{
  "encoder_num_experts": 16,
  "encoder_moe_every": 1,
  "encoder_shared_expert": true,
  "encoder_patch_size": [2, 2],
  "latent_channels": 8,
  "decoder_attention": false,
  "decoder_upsampling": "transposed_conv",
  "optimizer": "adamw",
  "batch_size": 128,
  "lr_schedule": "wsd"
}
Rows from block 10 of the encoder of a small image VQ-VAE, named by matrix and row number. Rows with one number within an expert belong to one neuron, the router's apart. Each number is 128 + 24 x the weight over its row's rms, rounded and kept within 0 to 255. All counts start at 0. Numbers have three digits each. After the name is the row's rms in percent of the matrix's.
Before each expert's rows are labels from the 100 images, of 14976, where the router gives the expert most weight on average: "peak on" is the class under the peak; "responds to" is what is common among them. Only what is clearly more common there than usual is listed. The data: aerial photos of the United States (SatlasPretrain).
# router: router (encoder.blocks.10.mlp.router.weight, 16x96), inputs 0-95
# gate: expert gate (encoder.blocks.10.mlp.gate, 16x96x96), inputs 0-95
# up: expert up (encoder.blocks.10.mlp.up, 16x96x96), inputs 0-95
# down: expert down (encoder.blocks.10.mlp.down, 16x96x96, transposed), outputs 0-95

# expert 5
peak on: crop field
responds to: crop field
router.5 085:079151169112140113164116115113118125170143112143112118104119083100139146138150110125131126138129145152121139155096109122163086177129124107117108120154127118112089099143084157123131092113128090089144109116119073101148133107117074168094109151135100118116113086112128098127118154087115114158
gate.1 089:093093119131111112144132118077112147116109109108122124138115140167111120100107128112123131152159101082099187125115111112154144137169171120111110117178120167141107136108170133123107126136128165163139135084145095110149154087139147113144163159093158134133100120074131159133122103136149128102
up.1 088:125125155115166142119119145149126120108107124148128099157115119120099142130142154136151132160106151148158114096147138134104116164119079120163140207134113071105098097169126092116114181131147099108179118160114121157115101121135127168123114109131114126130119169112157091110138138114109131087
down.1 079:136160111136144130136122132121134103096111122125166140115141124120137135110150069141078122104123124123111164123137123131151148144113140145079169063117077195154169142179159124139125089064128137159103117117142107113118137148141136119126128142121139134145189102127135138134131120131120131168
gate.2 084:116143072091120129102109096120167184137108112167155097156106144139115116118118146098108118120141130120159159161134166110126136127104128171097175116140115126109112124121101113174160149157147145140081145140120186116070111140089155148137134112126131142114130139152110122141092124152155140123
up.2 071:176090177116134129138179128143122115106139142112109103137144090180095109112094073135165136132124101075098092118114135124157146105114134109142146109079132166125155159142157115134112137058098146153153141117135120132147132098145107092146133139098138131124169126130132138113110111137141135122
down.2 086:139165163142145129160105093127119065126124112117116105121089173112134173190179115153092121137117152140128165103135093147126107143139138120137117139150085130153121088130119138129163152094130118125104102127135168152103110152145166153126127141149103108162137100170134092126140144098123104134
gate.3 098:125092111116162120144132178113126083136160105116156119136166140131121111121187133089090118127150114100129131121120129108103141151136078161134100174110151134125126142156063096136155153164139151148125145124106075139114131131121153133139149122083147165120147141107070156120129102138130125113
up.3 103:158153163084110132127137126145118162117085117132089142152123140117096133109105072123128133137144121182115049156121134142142083090137132105137157142149108175116196164143122122128164127123168126107076154131138123122134121100138098113121130129122126088125127127160129100126133132129125151109
down.3 093:123107112092116136108099163131135171134112134122161124133157160097147122093142173122121140155111129106101095120148157131115174113182124165178142123137153093097048159129118107132141169140105124139115145144111096146110114134107140150125132106119130198108103138121116146127127127138133113094
gate.4 121:179102133122108122150128127122116134173126118087161117140156098060106134128158102137128138136142131095091080138158115143134120136127109114165099133109158126148154155211081135164170119140145112135116143123131065130106130120149132128109127137095124133141135126171099145122152122105108124121
up.4 135:116140147170148125126099080128127095130134126127074132118064110135177135183137126144159134150123131156130165125107122135121086181105168090132124138165116097122137080131127142090137121125139125077167097118130150127148134139135136149120132129152115090131069124123154138121128135127122103164
down.4 132:110161152152154124129112091128127138129144128137069161128075137078135132177101127131107140120132122139122151132115126129129073167087181056130106144117132102122139100116126138111094128121126130083186120130130167127187125157129092126132121127127125097133091141125122130134136137131127126161

# expert 15
peak on: crop field
responds to: crop field
router.15 066:103115127087116132141127144129088163121111076131115116164115087098096149118140128093141152149077088158108133161120122101153094167120103090110122129121133146113115125142066141116107112124125098127133145132164111101131126173144105181092105132126107117130112112115120118110115168069121128155
gate.1 109:086141092143132129095116104130161119136127120166090080140104179130130129151133143103118145140118120104156136115132137125151153131085135158111182117150122133136090115088116087144145132132140155131094114147136170115096121172075152144176134114111127128088138111154148096179102138153153139122
up.1 104:122127140149150148117156190116125121106131116123120181144158095144129122090074121127148168110165135158091095143126129136155138105134178087145090131087139114126162155137104147136083088105118126136182137112118119114137134090132080104132135136123115139120147130083156170125140139133131113118
down.1 110:110148125119138125147086091124140125129140132137126084126099177108104153150155121116128106133112116079153162119138124133162145141129138153118157120153119129115085111122126105166177157134133135145051115133160143112075119181096187153143130130133138144124148114164095166152126115124137150126
gate.2 098:084140130096170121129132098116130133129173066138100129117081142156173119102156115138162102137126114139104131119152132140105151107118098050127105181115131178149149148118145144114105126157137136177118132134115129145090139063113158129141135142111138106115120129134142095137126134140131131103
up.2 098:116116131103141138113087101129134110116151089151131138121111164095114117133164164125170158144118152114124118124154137117095153123094133102140088168117136166119144153109226144143102130141148126124111110139114113166124112077125156153136123127124122084117097138147137093142113141139130122065
down.2 094:160134116119142146127160123141120134154081167113147135124188139085150136110094090129129121137125139134154150120131131139121137137188102144180199087146048153114110114120107125128155122116085116133147127133115075113130126132113102114125122132136115158136169158122139143133132136126119089133
gate.3 077:146139108149100137107128140148154135112076167165105134093178123108127105137095156136157150119120129150114113116129150123134151122187146116140132087146133130113118107119121112113092118121069126149147090143116177142126116173117168141133127112151105152103096129064167128134130165147137093102
up.3 065:154154115099148124133153116127123147105081142127134104158136130077123130132116164148151131142124117104140139151070107136160150093132178119150147096129095110155078061110119109133103099127115150156126129115160145099098151119147177117132164146127131147139145087075150142149131107134140105109
down.3 065:148130124156127123120153118126123146119152127123136123141105102127111128161072122105114135105146160135130123158087132152123126133082083080107068170121127109145153091097105153154087116106133131151166147133133131135164127108129072121130134125117108065114114133156145069131135154135124142177
gate.4 096:142114149144162108136083100142130112127149131141162136077096144135117127158133149155148111135131124149143094126122113135177147145117088095138097098137159129140164103157063109149134108161109137111092097125083120132100140156145125091130137142142124136134149098126203122122124133122145102180
up.4 102:175156153152147141123126134106129120146125095129142175107105088151110120086143131122169119174143096142094146123125137111157086072129100110188114127119129118132121154164139104106115121132105132132124125140120126078102142129115167062152137126115125182130088146144160153136125118135135142154
down.4 097:100121114190161116119085072132133123099131127154149130119052135115122117204118143127103115136136115101077108140111136129141131167108093113080142102125120115133172147128157129154115095125136139108108098128118127131099119132149115133133133120120122105121080113142136156140116143119128095180

# expert 7
peak on: building
responds to: building
router.7 152:126131109127109130117105159094154107135142127144126125145151144121115109097094120112151146095176143078127127137121141126114141116116143160099111164130133133135146186113131122147116120147166156150123173124091149142120130115063127086135091108156165101093134156167151113107110130186170156099
gate.1 090:127115079120156107134118149117116137137143163106167158103185108136144085123127082106101103114122100126160123148183135137121122160151154120108149105107129158167129144102078093104138059145131140134110125130160148089137160167126133137151127128087125157112166119128092131130131121122114132144
up.1 097:117180094112115143099131148141127162151112106128151180121132169145103146108082134145133116115116135134117141124113131126190105099164204136150125063149105169099104126094137144139105112092137125148103120140158138124073126079135098130143138128123127165133131140126134127157120129134129118113
down.1 112:114146072126127120112145119115144147167147161118160127091159132112156106105160115151158091072116093141169130125169148111189144094151150099111119107115152148163114141125148093133136095124094133145106118116164125095101140147132139131151123129100149154105144101137137103170130109145122125080
gate.2 134:142123117152124150148126149155104110151135124082158121116114108102148173157140149135117066131080138158090069085149091130102139132153121088152125140115145112144087094108098126137150149129127102116130121119132166149100131134163157173120119133141114155147118114132146164124152126068096117131
up.2 126:141107108134129117163152118152086135138133112073146116129116092163136167137166154138109102140143124147151127142122079170145146080133152097117164111126146129153137102114082123109107115098114130125125128099134157122113154125166150201117124159139130116189121106091146114138151123085104135136
down.2 126:116146133135156099105127116123132104128156147158175158150132095128106094129139107103127148146155095118143171134105168103099127151103155116118152087137066141085153137179180143115112111121151140123127127122078099124113123133086076113136140105122156103107104153112135146117126101153148128165
gate.3 061:114169122096113104130084169142113119128128091140136121123104080149120091105116156124113138118139122142144097081118128111176144113136114140161135130119135133091147143102162144185139165073140137136097146127131111145136112146141149084174139118101144176115137120166150113129098125183142131095
up.3 078:112121137155130096100102130105152140146173168120158193103151172108116086137155154146139101111148114123117130146096156085101078113124133135126109116146089148111139138127146086112129105158123176105124124116094156091127162137108097138139146136105134143175097129119108118126103127161153101151
down.3 075:173087145125136164128172110127127159122103142137112093143108082162154129092093115093090167109121160146143149151128135137090132155129165134157090147150115167125112113097130135148156116137106139167172127173113150138137092125128108151129140109133077113115159165131124169141120158129140120115
gate.4 121:132099150147143132159125138140098134139138128115122116124102137108144170152113145150091096124130165161095111105147070140097120112132155097148076134106102119217128118133126142119131156123130108108139131119104144147102147164170143117105122165158122122172115089147146155123162134080118117143
up.4 123:138134141108149136131156145138124155123130168080123167110187132118162133108103118170177106117118112103095150118157144135157129093159145097159129103072135164152121119095114096096126108128085114139149126128171112096151149141145143100133130139104119176140157087103144131137126119125109093152
down.4 111:180144137155150134120127128130128121169092095136164144114150118058102115133121113133202126114125121142159117124131141122121102123144213071131138115066122136110121125192072145142077132153147123122128118141121122110124117127122135123133123128113125144119135158129115143149125131133135135139

# expert 12
peak on: crop field
responds to: crop field
router.12 079:106128150088106154139162119153151130158093153111098121146151098123134150114116102106135127099081151129115130168098148134156126130132085148139145110128126153089107147120101135162144121119096097143126174149136093101150092116176092172099104105099117132086119134155117087184138117139122140119
gate.1 097:150137103107122114110147107090151161143096159127154104148121164116152093096149135137135119142108070101112155117140141100137148090146171162141124085110106128139118182145140091111136106124117141137083165127141120091148144132098139099170149134085136152112133126077121111137101105166139118100
up.1 098:088154121117109124136141134138093126126181124106097130154119100171118173110108104111137127138149142157144168143104113129111129109075170109072096163113165091126168142108142149116111151103161134151145161108135179130153144110131147140083128137137134134145116149145082119107116101091132144113
down.1 090:180125088101151117119148100120138130145083130154134124125166164092141103121110133127112148088143115101182153128124139131117135128149108161160176062111097140101099122151107106118127102143105128130123110124108092106120129148117215114126145126111129175132150114102148114134130125142141095138
gate.2 088:106104100166117133128161137100131106115146114136136136135181111138157141148142170144128147127123134067125139137146135134131139176095100134109110133174083152124150110122106104135139113122143124074207113124121139109081121188100125116108123110141122083129074129126112157147141128128114142126
up.2 090:146134138117118137118154135113148128171136109135151139132149052108117131141122142147144133150135126127117151143143127130152134100034093160095117152167116156115148097081177125159163111106141110101111140144122078112119124091120150111137109105146126102128133163101145124150143124134128177129
down.2 082:206088107129139130125159135107128154144137142118142156140160127095139123092093127123157132131131119098163113130145129115132144141152161147155110137102171095126071105090109123102164134170087137116192156128131154121088127147140085133136140124104142171127128145083132136136126104136114131108
gate.3 083:177113135123146135121130111119135132135114142140179148113099152090160133154117149177124101129106116128142134086180130100118128135149137069147161097136152127135110062126098130150154148127091133134171101125111153155118134130127172139143135133121129165123110114095193133141121130119139083094
up.3 093:168123102144172128092146099124164155152142162170100144088152141117132100111103102130112131132115116159121161139150149119144111167112177112116125119158108169122165135175144115108139068082123129114127086139125112080140118168110085105132126104137110121105111131154116135142116135156139098142
down.3 096:199120133105117149132151160132124134101076118112119128120179139131171138108126094136119105132109158153094082130142113154139109104168051155138162111169174148133118102172121136098153130079119139148134117131133127129115127141132153121121124135142098130134180140121119138134131151120131096105
gate.4 091:148165136138099127155159095139102138126138122110173137152165152120128125119152101122072122101150120132148107129128116133129171101109104105133143151114095177129132116176154158196126111132130135117145126114135071146063129137151117114110124140081131087137113118151091168144132124113126128094
up.4 095:110050144126123128097129129124150133106134115166113105146113084130142119150126109142145163150117116086135139118153150117111125158120099125101156097155145127105152111112105079116086116149154139166146125137116162119146124179087195162120137101129127157108133150097169094117118134149139128101
down.4 097:157139143206185131132108096125128126101128110128110158132091130109190130182144132132128116149132119114092168142117126127119094127139125037155077110132123105131101109099132116106147138130116132075170110138137105128146134153136122126122142129134128118140086122110098108131127133132136105133