{"encoder_arch": "coatnet", "model": "image VQ-VAE", "dataset": "aerial photos of the United States (SatlasPretrain)", "train_examples": 203450, "image_size": 48, "crop_scale_min": 0.5, "horizontal_flip": true, "translate": 0.06, "bottleneck": "vq", "downsampling_factor": 4, "encoder_norm": "layernorm", "encoder_norm_position": "pre", "encoder_activation": "swiglu", "encoder_head_dim": 64, "encoder_fused_qkv": true, "encoder_qk_norm": false, "encoder_layer_scale_init": 1.0, "encoder_parallel_block": false, "encoder_inner_norm": false, "encoder_moe": "top_k", "encoder_num_experts": 16, "encoder_moe_every": 1, "encoder_expert_mlp_ratio": 1, "encoder_experts_per_token": 1, "encoder_shared_expert": true, "encoder_patch_size": [2, 2], "encoder_depths": [6, 6], "encoder_widths": [48, 96], "loss": "mse", "latent_channels": 8, "decoder_norm": "groupnorm", "decoder_activation": "relu", "decoder_weight_standardization": false, "decoder_widths": [64, 128, 192], "decoder_blocks_per_level": 3, "decoder_block": "basic", "decoder_dropout": 0.1, "decoder_attention": false, "decoder_upsampling": "transposed_conv", "codebook_size": 512, "residual_init": "scaled_by_depth", "optimizer": "adamw", "lr": 0.002, "beta1": 0.9, "beta2": 0.95, "eps": 1e-08, "grad_clip": 5.0, "steps": 17300, "batch_size": 128, "epochs": 10.9, "lr_schedule": "wsd", "decay_fraction": 0.4, "final_lr_fraction": 0, "warmup_steps": 860, "weight_decay": 0.04}
Rows from block 3 of the decoder of a small image VQ-VAE, named by matrix and row number. Rows with one number belong to one channel. Each number is 200 + 30 x the weight over its row's rms, rounded and kept within 0 to 999. All counts start at 0.
After each channel's rows are labels from the 100 images, of 14976, where the channel reaches its highest value: "responds to" is what is common among them. Only what is clearly more common there than usual is listed. The data: aerial photos of the United States (SatlasPretrain). In brackets: how many of the 100, against the usual share in percent.
# convs0: first 3x3 conv (decoder.decb.0.1.convs.0.weight, 128x128x3x3, each kernel summed), inputs 0-127
# convs1: second 3x3 conv (decoder.decb.0.1.convs.1.weight, 128x128x3x3, transposed, each kernel summed), outputs 0-127

convs0.127,165,143,157,206,215,163,219,190,154,206,137,194,183,214,227,182,182,227,183,187,226,167,185,163,250,148,185,166,243,169,174,231,188,188,211,163,224,222,209,211,184,170,163,205,171,190,215,208,213,157,171,199,226,201,239,209,195,252,156,175,153,216,178,192,154,211,136,207,163,174,166,139,178,145,208,197,169,205,185,209,290,250,159,160,195,208,186,248,248,210,206,182,194,189,162,187,174,251,171,180,240,167,188,263,180,196,233,193,189,224,190,206,180,217,154,235,199,171,200,203,177,203,206,147,242,186,190,202
convs1.127,223,186,216,204,195,194,207,194,197,182,194,180,158,225,203,201,218,207,203,179,234,214,205,191,281,236,212,233,131,208,199,198,147,225,189,175,158,253,210,183,172,165,188,216,156,161,218,243,220,184,219,224,201,172,216,197,136,209,139,213,189,195,164,218,138,219,193,220,201,247,247,129,168,242,301,225,198,207,191,179,169,156,217,163,205,226,156,149,174,193,193,178,214,184,234,216,175,172,140,203,222,149,160,226,228,233,208,137,202,223,258,199,181,194,200,211,247,198,200,188,195,190,205,196,197,201,209,200
responds to: crop field (47 vs 8.8)

convs0.21,209,172,210,182,162,163,197,175,240,215,209,212,170,210,201,141,131,152,243,181,202,230,165,223,189,177,205,170,187,199,267,81,174,189,237,174,249,193,197,254,208,203,202,247,183,188,194,164,200,172,190,204,213,182,199,171,166,218,170,248,152,204,189,166,182,217,126,184,203,199,193,175,163,151,207,162,199,257,182,186,158,155,164,213,194,212,145,206,151,228,157,238,201,164,204,214,171,180,182,203,189,197,198,139,186,189,223,183,185,151,195,194,189,190,239,216,199,165,185,181,164,211,192,179,225,223,170,203
convs1.21,229,214,205,211,205,199,199,197,206,192,194,209,229,172,194,202,194,200,205,145,223,203,199,200,210,239,195,193,209,203,199,205,218,222,169,222,30,208,167,198,247,182,239,153,156,181,197,203,183,251,162,191,179,233,221,202,193,199,238,245,178,182,177,183,184,191,159,290,170,238,258,115,184,187,142,213,191,262,207,207,161,186,199,213,177,216,238,253,161,192,212,216,210,235,200,178,232,196,186,177,187,196,166,226,221,220,190,164,202,229,238,194,174,203,184,194,218,199,180,235,205,194,201,233,199,200,198,191
responds to: building (76 vs 41.8)

convs0.79,243,210,223,197,169,166,221,222,203,185,172,162,178,209,222,271,180,247,163,210,238,151,209,234,241,163,241,198,228,158,196,215,211,164,215,203,223,202,192,213,241,193,180,250,198,191,200,148,211,218,251,221,225,191,206,161,182,257,194,232,212,190,195,231,201,235,191,258,210,188,199,145,208,180,200,226,232,250,186,217,203,229,154,186,193,177,170,166,121,190,237,198,171,203,205,173,177,174,201,210,143,208,189,213,268,161,201,130,196,178,172,190,179,205,226,151,127,251,185,170,190,155,228,219,192,209,162,197
convs1.79,245,225,161,209,192,194,201,198,201,160,189,197,176,186,195,202,157,204,217,155,205,230,199,194,157,244,198,170,223,197,202,200,168,205,257,184,133,174,205,241,187,227,252,194,234,204,158,180,234,203,186,151,193,244,261,191,223,220,180,261,94,194,181,153,202,207,258,233,161,220,269,168,243,253,284,201,166,226,211,178,215,178,140,257,206,178,190,231,177,251,216,173,184,193,203,202,181,177,214,234,203,235,245,209,179,211,193,175,203,186,234,194,215,205,189,191,191,199,238,186,203,192,202,218,197,197,214,184
responds to: building (85 vs 41.8)

convs0.65,212,175,210,228,192,206,175,191,191,252,193,195,182,187,196,176,169,163,204,229,197,232,171,190,178,181,170,158,220,193,267,183,141,148,164,175,210,221,168,272,162,184,184,163,163,215,158,201,195,165,158,217,229,218,228,177,228,187,188,185,102,194,224,186,171,205,151,168,184,187,156,205,173,189,138,184,187,205,194,209,151,162,176,227,206,218,165,223,185,247,188,228,229,194,192,175,155,200,171,199,167,182,182,206,103,161,192,180,211,188,178,166,191,173,178,260,199,134,202,212,215,180,210,183,198,256,194,198
convs1.65,192,228,197,205,191,198,202,195,196,194,186,226,201,167,192,196,191,197,208,175,173,171,199,174,237,230,214,204,149,203,199,199,162,235,235,235,110,194,165,172,212,238,238,218,204,223,181,197,175,207,198,223,175,172,244,190,226,206,227,237,86,221,113,201,156,229,199,197,165,229,268,147,203,176,176,204,191,212,250,205,191,201,178,215,216,152,197,263,173,186,249,181,193,173,95,184,252,224,244,181,210,208,180,188,211,212,199,134,181,222,227,191,173,205,186,210,197,208,208,244,212,197,194,207,200,193,210,181
responds to: building (81 vs 41.8)

convs0.115,138,175,165,212,207,192,196,229,174,225,231,203,213,228,192,213,167,193,183,214,168,221,213,179,191,198,208,136,172,175,257,220,219,209,156,200,190,233,177,205,158,234,217,143,204,223,234,251,210,182,223,204,223,224,236,195,207,202,181,229,179,170,183,216,225,225,249,244,249,247,155,173,168,208,176,244,237,233,143,249,152,231,197,191,202,183,207,244,183,221,190,224,222,196,150,241,215,240,175,169,218,168,195,98,174,178,250,173,222,150,214,219,190,227,214,187,210,163,216,148,199,206,160,183,241,172,204,232
convs1.115,255,204,227,206,196,199,199,199,202,183,191,194,144,241,198,197,231,182,210,211,187,255,187,216,207,256,207,152,181,182,184,220,237,221,132,188,166,186,186,202,219,157,174,207,187,132,212,159,240,185,143,182,173,207,194,161,219,140,252,207,214,254,183,281,136,193,226,186,145,222,276,222,265,201,154,199,223,183,184,140,245,181,199,189,243,230,202,218,197,169,180,183,208,172,203,203,180,208,199,230,189,232,162,187,198,163,205,231,188,145,139,197,195,200,195,200,219,205,185,202,196,190,202,243,197,195,157,185
responds to: crop field (34 vs 8.8)

convs0.60,216,202,216,230,234,238,189,184,177,182,290,185,210,192,193,193,216,234,240,162,192,179,168,192,216,222,175,173,171,224,257,155,166,132,216,178,214,212,180,183,186,162,190,192,186,228,183,247,158,185,218,209,243,227,200,203,183,223,255,150,227,232,246,234,195,206,183,230,239,198,187,163,180,178,240,239,205,160,216,225,195,221,213,226,166,147,185,240,130,205,183,226,186,201,180,209,252,198,183,208,113,187,205,212,246,131,152,150,188,212,184,202,213,218,210,151,227,215,247,187,219,220,216,204,176,218,228,178
convs1.60,168,230,229,205,194,197,194,187,197,163,201,202,223,201,196,199,200,212,195,193,155,187,201,198,185,179,212,226,218,198,202,170,172,210,237,261,224,234,243,187,219,261,210,209,167,233,211,128,223,218,196,199,205,208,210,162,153,199,112,129,186,165,163,159,235,263,191,138,223,83,209,157,220,225,169,213,223,184,169,142,143,186,194,177,166,279,208,208,237,186,219,181,225,197,185,160,224,184,185,224,215,175,140,218,156,216,199,186,181,219,208,194,173,205,190,202,174,206,178,226,204,196,196,194,202,201,185,189
responds to: building (95 vs 41.8)

convs0.72,239,195,212,225,181,155,185,164,176,232,155,190,226,169,196,184,223,172,194,211,252,203,229,212,200,196,153,199,182,163,227,147,170,219,170,225,205,194,202,211,181,159,222,187,232,156,199,195,262,170,156,253,177,181,231,183,177,238,195,208,181,217,190,258,158,212,182,233,183,236,195,163,156,141,141,182,213,195,158,144,203,246,211,175,195,239,187,201,205,189,222,218,179,152,191,174,182,179,170,240,165,263,192,209,188,237,200,172,157,214,176,179,139,191,179,263,191,167,229,115,215,214,218,201,235,215,184,173
convs1.72,246,228,209,205,194,201,195,189,202,211,190,186,211,189,200,196,189,191,188,216,251,184,205,120,225,188,205,185,211,199,217,200,92,146,213,160,216,179,216,173,193,217,212,179,225,210,178,223,189,202,171,185,187,183,212,195,240,188,218,106,184,188,208,162,228,199,235,175,142,215,232,169,224,249,355,167,265,224,161,207,171,169,182,217,182,216,196,201,149,210,176,212,202,219,158,180,179,230,180,185,219,167,236,208,207,176,195,175,192,171,254,194,208,201,193,214,164,208,222,201,203,197,203,197,202,191,226,188
responds to: building (82 vs 41.8)

convs0.50,138,180,183,156,166,245,176,174,144,216,217,244,179,240,221,233,155,218,196,171,157,200,215,176,199,187,164,137,161,281,190,218,185,207,223,188,187,259,209,194,195,239,198,223,180,265,207,247,175,206,188,189,181,198,194,234,221,230,208,186,181,143,143,172,233,169,215,242,244,209,216,219,205,237,216,179,193,167,189,197,194,141,185,169,187,151,165,184,232,177,170,163,183,180,167,245,185,199,209,176,252,199,186,205,194,215,162,179,173,180,148,240,206,212,227,198,188,174,239,156,208,203,200,213,185,120,211,204
convs1.50,135,197,263,208,208,202,201,196,210,185,196,202,204,269,205,190,214,190,206,226,259,203,190,201,217,187,206,219,213,195,201,187,197,184,170,189,232,256,216,195,172,194,182,178,234,251,211,188,169,161,153,247,170,204,165,197,164,218,193,239,281,257,256,289,236,219,149,200,132,193,170,246,186,235,246,241,207,213,242,198,217,182,209,172,199,224,243,190,163,228,239,150,184,225,191,229,205,256,194,210,201,215,286,187,182,188,197,217,182,185,188,202,197,204,191,201,221,197,136,207,207,196,200,246,183,193,216,211
responds to: crop field (26 vs 8.8)

convs0.97,207,245,211,209,223,194,222,226,228,212,209,189,200,219,229,187,173,149,142,187,177,158,212,222,200,229,230,216,209,214,190,200,157,221,198,191,236,180,219,180,189,219,169,219,273,244,228,186,194,251,213,189,201,175,226,173,182,171,160,205,176,165,217,182,279,192,270,247,207,134,201,220,241,198,209,185,219,238,207,177,146,240,204,178,160,172,178,236,179,230,171,208,160,164,203,213,231,208,266,184,188,185,175,227,239,179,174,174,179,201,218,229,185,231,217,209,248,238,182,165,204,193,275,283,207,207,152,214
convs1.97,199,218,185,209,203,195,198,195,202,209,198,193,162,187,198,199,197,224,214,185,180,177,197,201,179,155,206,192,262,193,197,185,232,193,212,197,178,239,173,168,174,145,243,172,191,193,220,235,202,185,221,215,200,207,198,190,205,173,209,167,200,230,87,185,136,202,183,206,153,230,276,120,187,230,278,164,153,129,183,220,144,175,210,146,237,132,217,225,248,229,248,233,197,234,211,179,175,198,125,244,182,193,233,204,168,214,192,201,200,195,194,199,196,198,192,190,204,200,150,227,202,191,202,180,196,203,166,191
responds to: building (69 vs 41.8)

convs0.91,296,241,195,208,232,162,219,216,193,189,195,132,202,175,158,201,202,226,181,221,172,216,224,206,170,196,209,191,183,178,217,194,201,201,240,237,173,211,181,173,177,189,159,191,223,132,204,163,206,154,191,173,170,141,179,193,174,202,218,220,193,219,140,169,174,211,266,183,226,153,204,185,234,191,188,228,201,181,126,203,232,207,161,172,216,220,214,229,220,152,233,222,214,199,199,148,270,198,202,153,155,198,192,145,144,191,227,207,205,138,190,137,211,233,181,185,182,218,168,206,188,196,223,191,253,212,213,219
convs1.91,189,214,214,206,197,218,196,190,191,202,203,224,258,158,154,213,182,208,206,179,183,212,187,276,228,165,208,206,197,244,180,192,168,209,164,204,219,208,202,259,164,220,189,230,133,195,184,239,236,300,198,191,191,219,227,199,228,218,256,66,129,190,194,184,167,176,185,214,182,183,181,224,165,154,215,187,165,175,234,178,220,206,284,234,180,211,190,232,234,220,182,175,202,208,229,187,207,186,206,249,202,197,184,193,227,204,212,192,225,171,241,178,196,221,156,186,158,204,221,196,217,214,189,223,202,197,227,200
responds to: building (74 vs 41.8)

convs0.33,219,202,244,213,193,182,212,216,170,140,271,197,174,225,186,238,255,213,246,235,197,155,212,191,190,192,201,247,166,228,158,205,234,234,189,214,185,238,90,219,167,200,195,212,229,187,188,182,228,249,233,215,182,176,183,159,210,201,191,204,214,224,197,174,210,226,238,209,175,164,182,193,176,195,161,224,217,151,190,150,217,219,166,208,204,136,179,150,207,200,197,231,213,196,217,236,162,226,252,202,201,188,228,196,182,184,204,159,219,113,229,251,239,215,170,199,176,215,196,145,165,208,172,233,174,162,172,211
convs1.33,173,208,208,208,194,197,198,196,200,179,194,211,230,168,188,191,144,160,205,228,214,212,187,158,189,149,210,151,186,203,185,195,204,177,190,192,241,219,158,176,142,180,233,208,251,244,201,152,239,178,161,124,196,217,191,210,197,189,216,258,212,176,185,221,184,176,170,182,303,133,247,250,200,238,232,264,134,210,255,204,235,188,197,249,226,221,207,192,222,214,210,225,240,178,201,209,219,147,233,228,167,249,243,209,245,255,204,220,185,243,177,191,210,202,184,218,201,213,179,229,197,196,197,175,199,198,220,196
responds to: building (80 vs 41.8)

convs0.68,190,181,155,166,232,154,196,203,170,227,149,165,193,164,201,182,276,184,186,171,203,227,202,186,199,207,194,166,131,190,243,235,169,195,159,219,225,170,195,218,220,136,254,181,182,149,158,205,227,199,212,232,166,215,180,243,192,245,187,169,159,196,181,258,179,220,167,183,204,237,165,146,136,144,198,222,217,204,201,164,183,232,199,198,222,212,149,211,125,199,207,243,224,147,195,213,194,252,179,220,198,166,158,194,156,212,212,170,201,198,214,212,208,206,178,181,217,248,210,178,198,176,191,207,153,248,193,221
convs1.68,234,210,162,178,188,197,206,207,196,232,207,210,228,189,199,213,173,215,208,211,199,173,207,213,207,193,199,213,188,205,193,203,124,217,176,142,198,265,170,184,218,155,257,185,196,177,221,219,175,232,176,202,199,213,223,203,264,176,250,237,192,189,161,206,169,183,178,168,194,257,200,209,207,162,314,158,258,199,270,161,232,208,239,129,201,227,184,199,219,156,169,233,222,162,212,248,182,189,189,183,214,181,239,178,222,212,223,210,222,224,113,205,199,200,199,192,226,208,175,265,159,195,199,198,214,207,177,199
responds to: crop field (44 vs 8.8)

convs0.94,150,174,176,110,179,170,200,212,167,197,147,148,154,124,212,181,202,180,168,163,213,174,162,188,173,182,119,154,139,157,235,191,202,198,129,190,212,164,192,187,208,173,218,163,228,188,216,219,215,196,189,182,191,170,206,215,166,211,188,227,215,216,216,191,212,193,158,156,168,216,194,198,200,223,160,217,202,205,185,196,201,130,210,159,181,203,201,202,184,190,177,128,163,197,190,158,206,197,217,223,184,234,202,210,195,166,153,173,212,207,177,208,210,161,190,230,144,180,158,158,157,180,170,240,198,212,154,235
convs1.94,204,230,241,279,285,169,223,202,233,170,106,174,167,180,218,127,249,226,259,259,202,186,192,231,200,185,263,268,206,180,206,149,189,212,204,197,212,232,208,210,173,211,182,209,219,207,203,194,175,207,203,220,208,179,206,193,260,227,199,221,140,197,183,206,203,207,190,213,187,197,250,198,248,186,187,205,179,200,210,165,212,191,166,192,206,199,187,199,191,223,250,184,232,204,220,195,208,223,202,162,174,159,181,127,178,189,180,198,199,176,232,205,182,173,216,191,176,191,202,215,303,168,222,198,186,180,213,190
responds to: building (85 vs 41.8)

convs0.53,147,213,178,130,153,237,158,167,117,194,188,214,151,231,188,247,215,224,203,203,153,204,195,153,223,214,169,165,152,239,264,266,224,232,203,174,213,236,207,227,185,209,187,173,196,232,212,222,209,205,223,224,202,245,206,307,206,204,202,188,212,199,181,188,208,206,219,221,183,208,189,183,160,194,221,178,179,212,209,211,172,168,144,178,157,146,171,207,202,188,155,159,214,171,214,216,144,234,235,183,246,228,185,177,201,187,200,160,216,200,169,177,195,224,218,180,181,192,246,189,235,196,189,206,212,145,209,221
convs1.53,157,203,237,207,203,200,202,199,207,179,196,200,191,245,202,194,223,188,206,223,246,233,185,224,224,277,205,184,228,195,195,194,162,180,174,185,200,273,206,194,151,178,155,201,185,227,202,179,155,152,130,251,183,187,191,178,207,202,184,228,175,240,212,280,250,184,139,208,215,258,169,243,185,228,191,266,209,203,236,189,225,178,185,214,248,246,224,201,192,194,256,176,172,248,183,225,238,193,204,197,195,218,297,193,167,156,197,241,198,203,211,201,201,203,191,200,235,201,149,206,210,197,203,214,182,195,265,198
responds to: crop field (40 vs 8.8)

convs0.85,169,189,209,154,206,210,247,236,203,190,227,182,248,220,250,232,216,200,146,270,151,199,214,219,204,182,163,189,149,192,185,222,143,195,214,278,230,246,212,187,176,236,231,164,144,230,231,194,205,255,216,176,222,207,223,182,224,191,153,174,207,218,199,173,164,218,219,179,198,196,191,189,189,204,234,200,206,183,221,166,238,189,168,210,190,229,170,139,258,217,186,192,163,215,173,205,243,201,180,219,181,188,185,228,175,247,204,201,218,129,245,234,211,235,191,231,180,216,209,131,192,190,136,228,198,174,152,226
convs1.85,164,207,190,207,199,197,200,192,202,209,195,174,192,215,192,201,147,206,202,226,203,200,195,260,214,151,213,201,178,206,192,181,225,125,200,150,252,259,187,199,226,174,181,221,154,189,171,208,213,151,179,191,181,170,127,184,231,147,222,207,225,243,254,179,237,207,207,162,255,123,204,243,192,219,148,221,208,153,183,185,189,164,225,123,215,202,171,220,216,165,204,219,174,199,167,188,254,137,178,231,145,242,285,172,227,253,201,176,203,233,211,187,206,202,187,196,214,204,208,209,202,195,196,197,200,193,195,189
responds to: building (79 vs 41.8)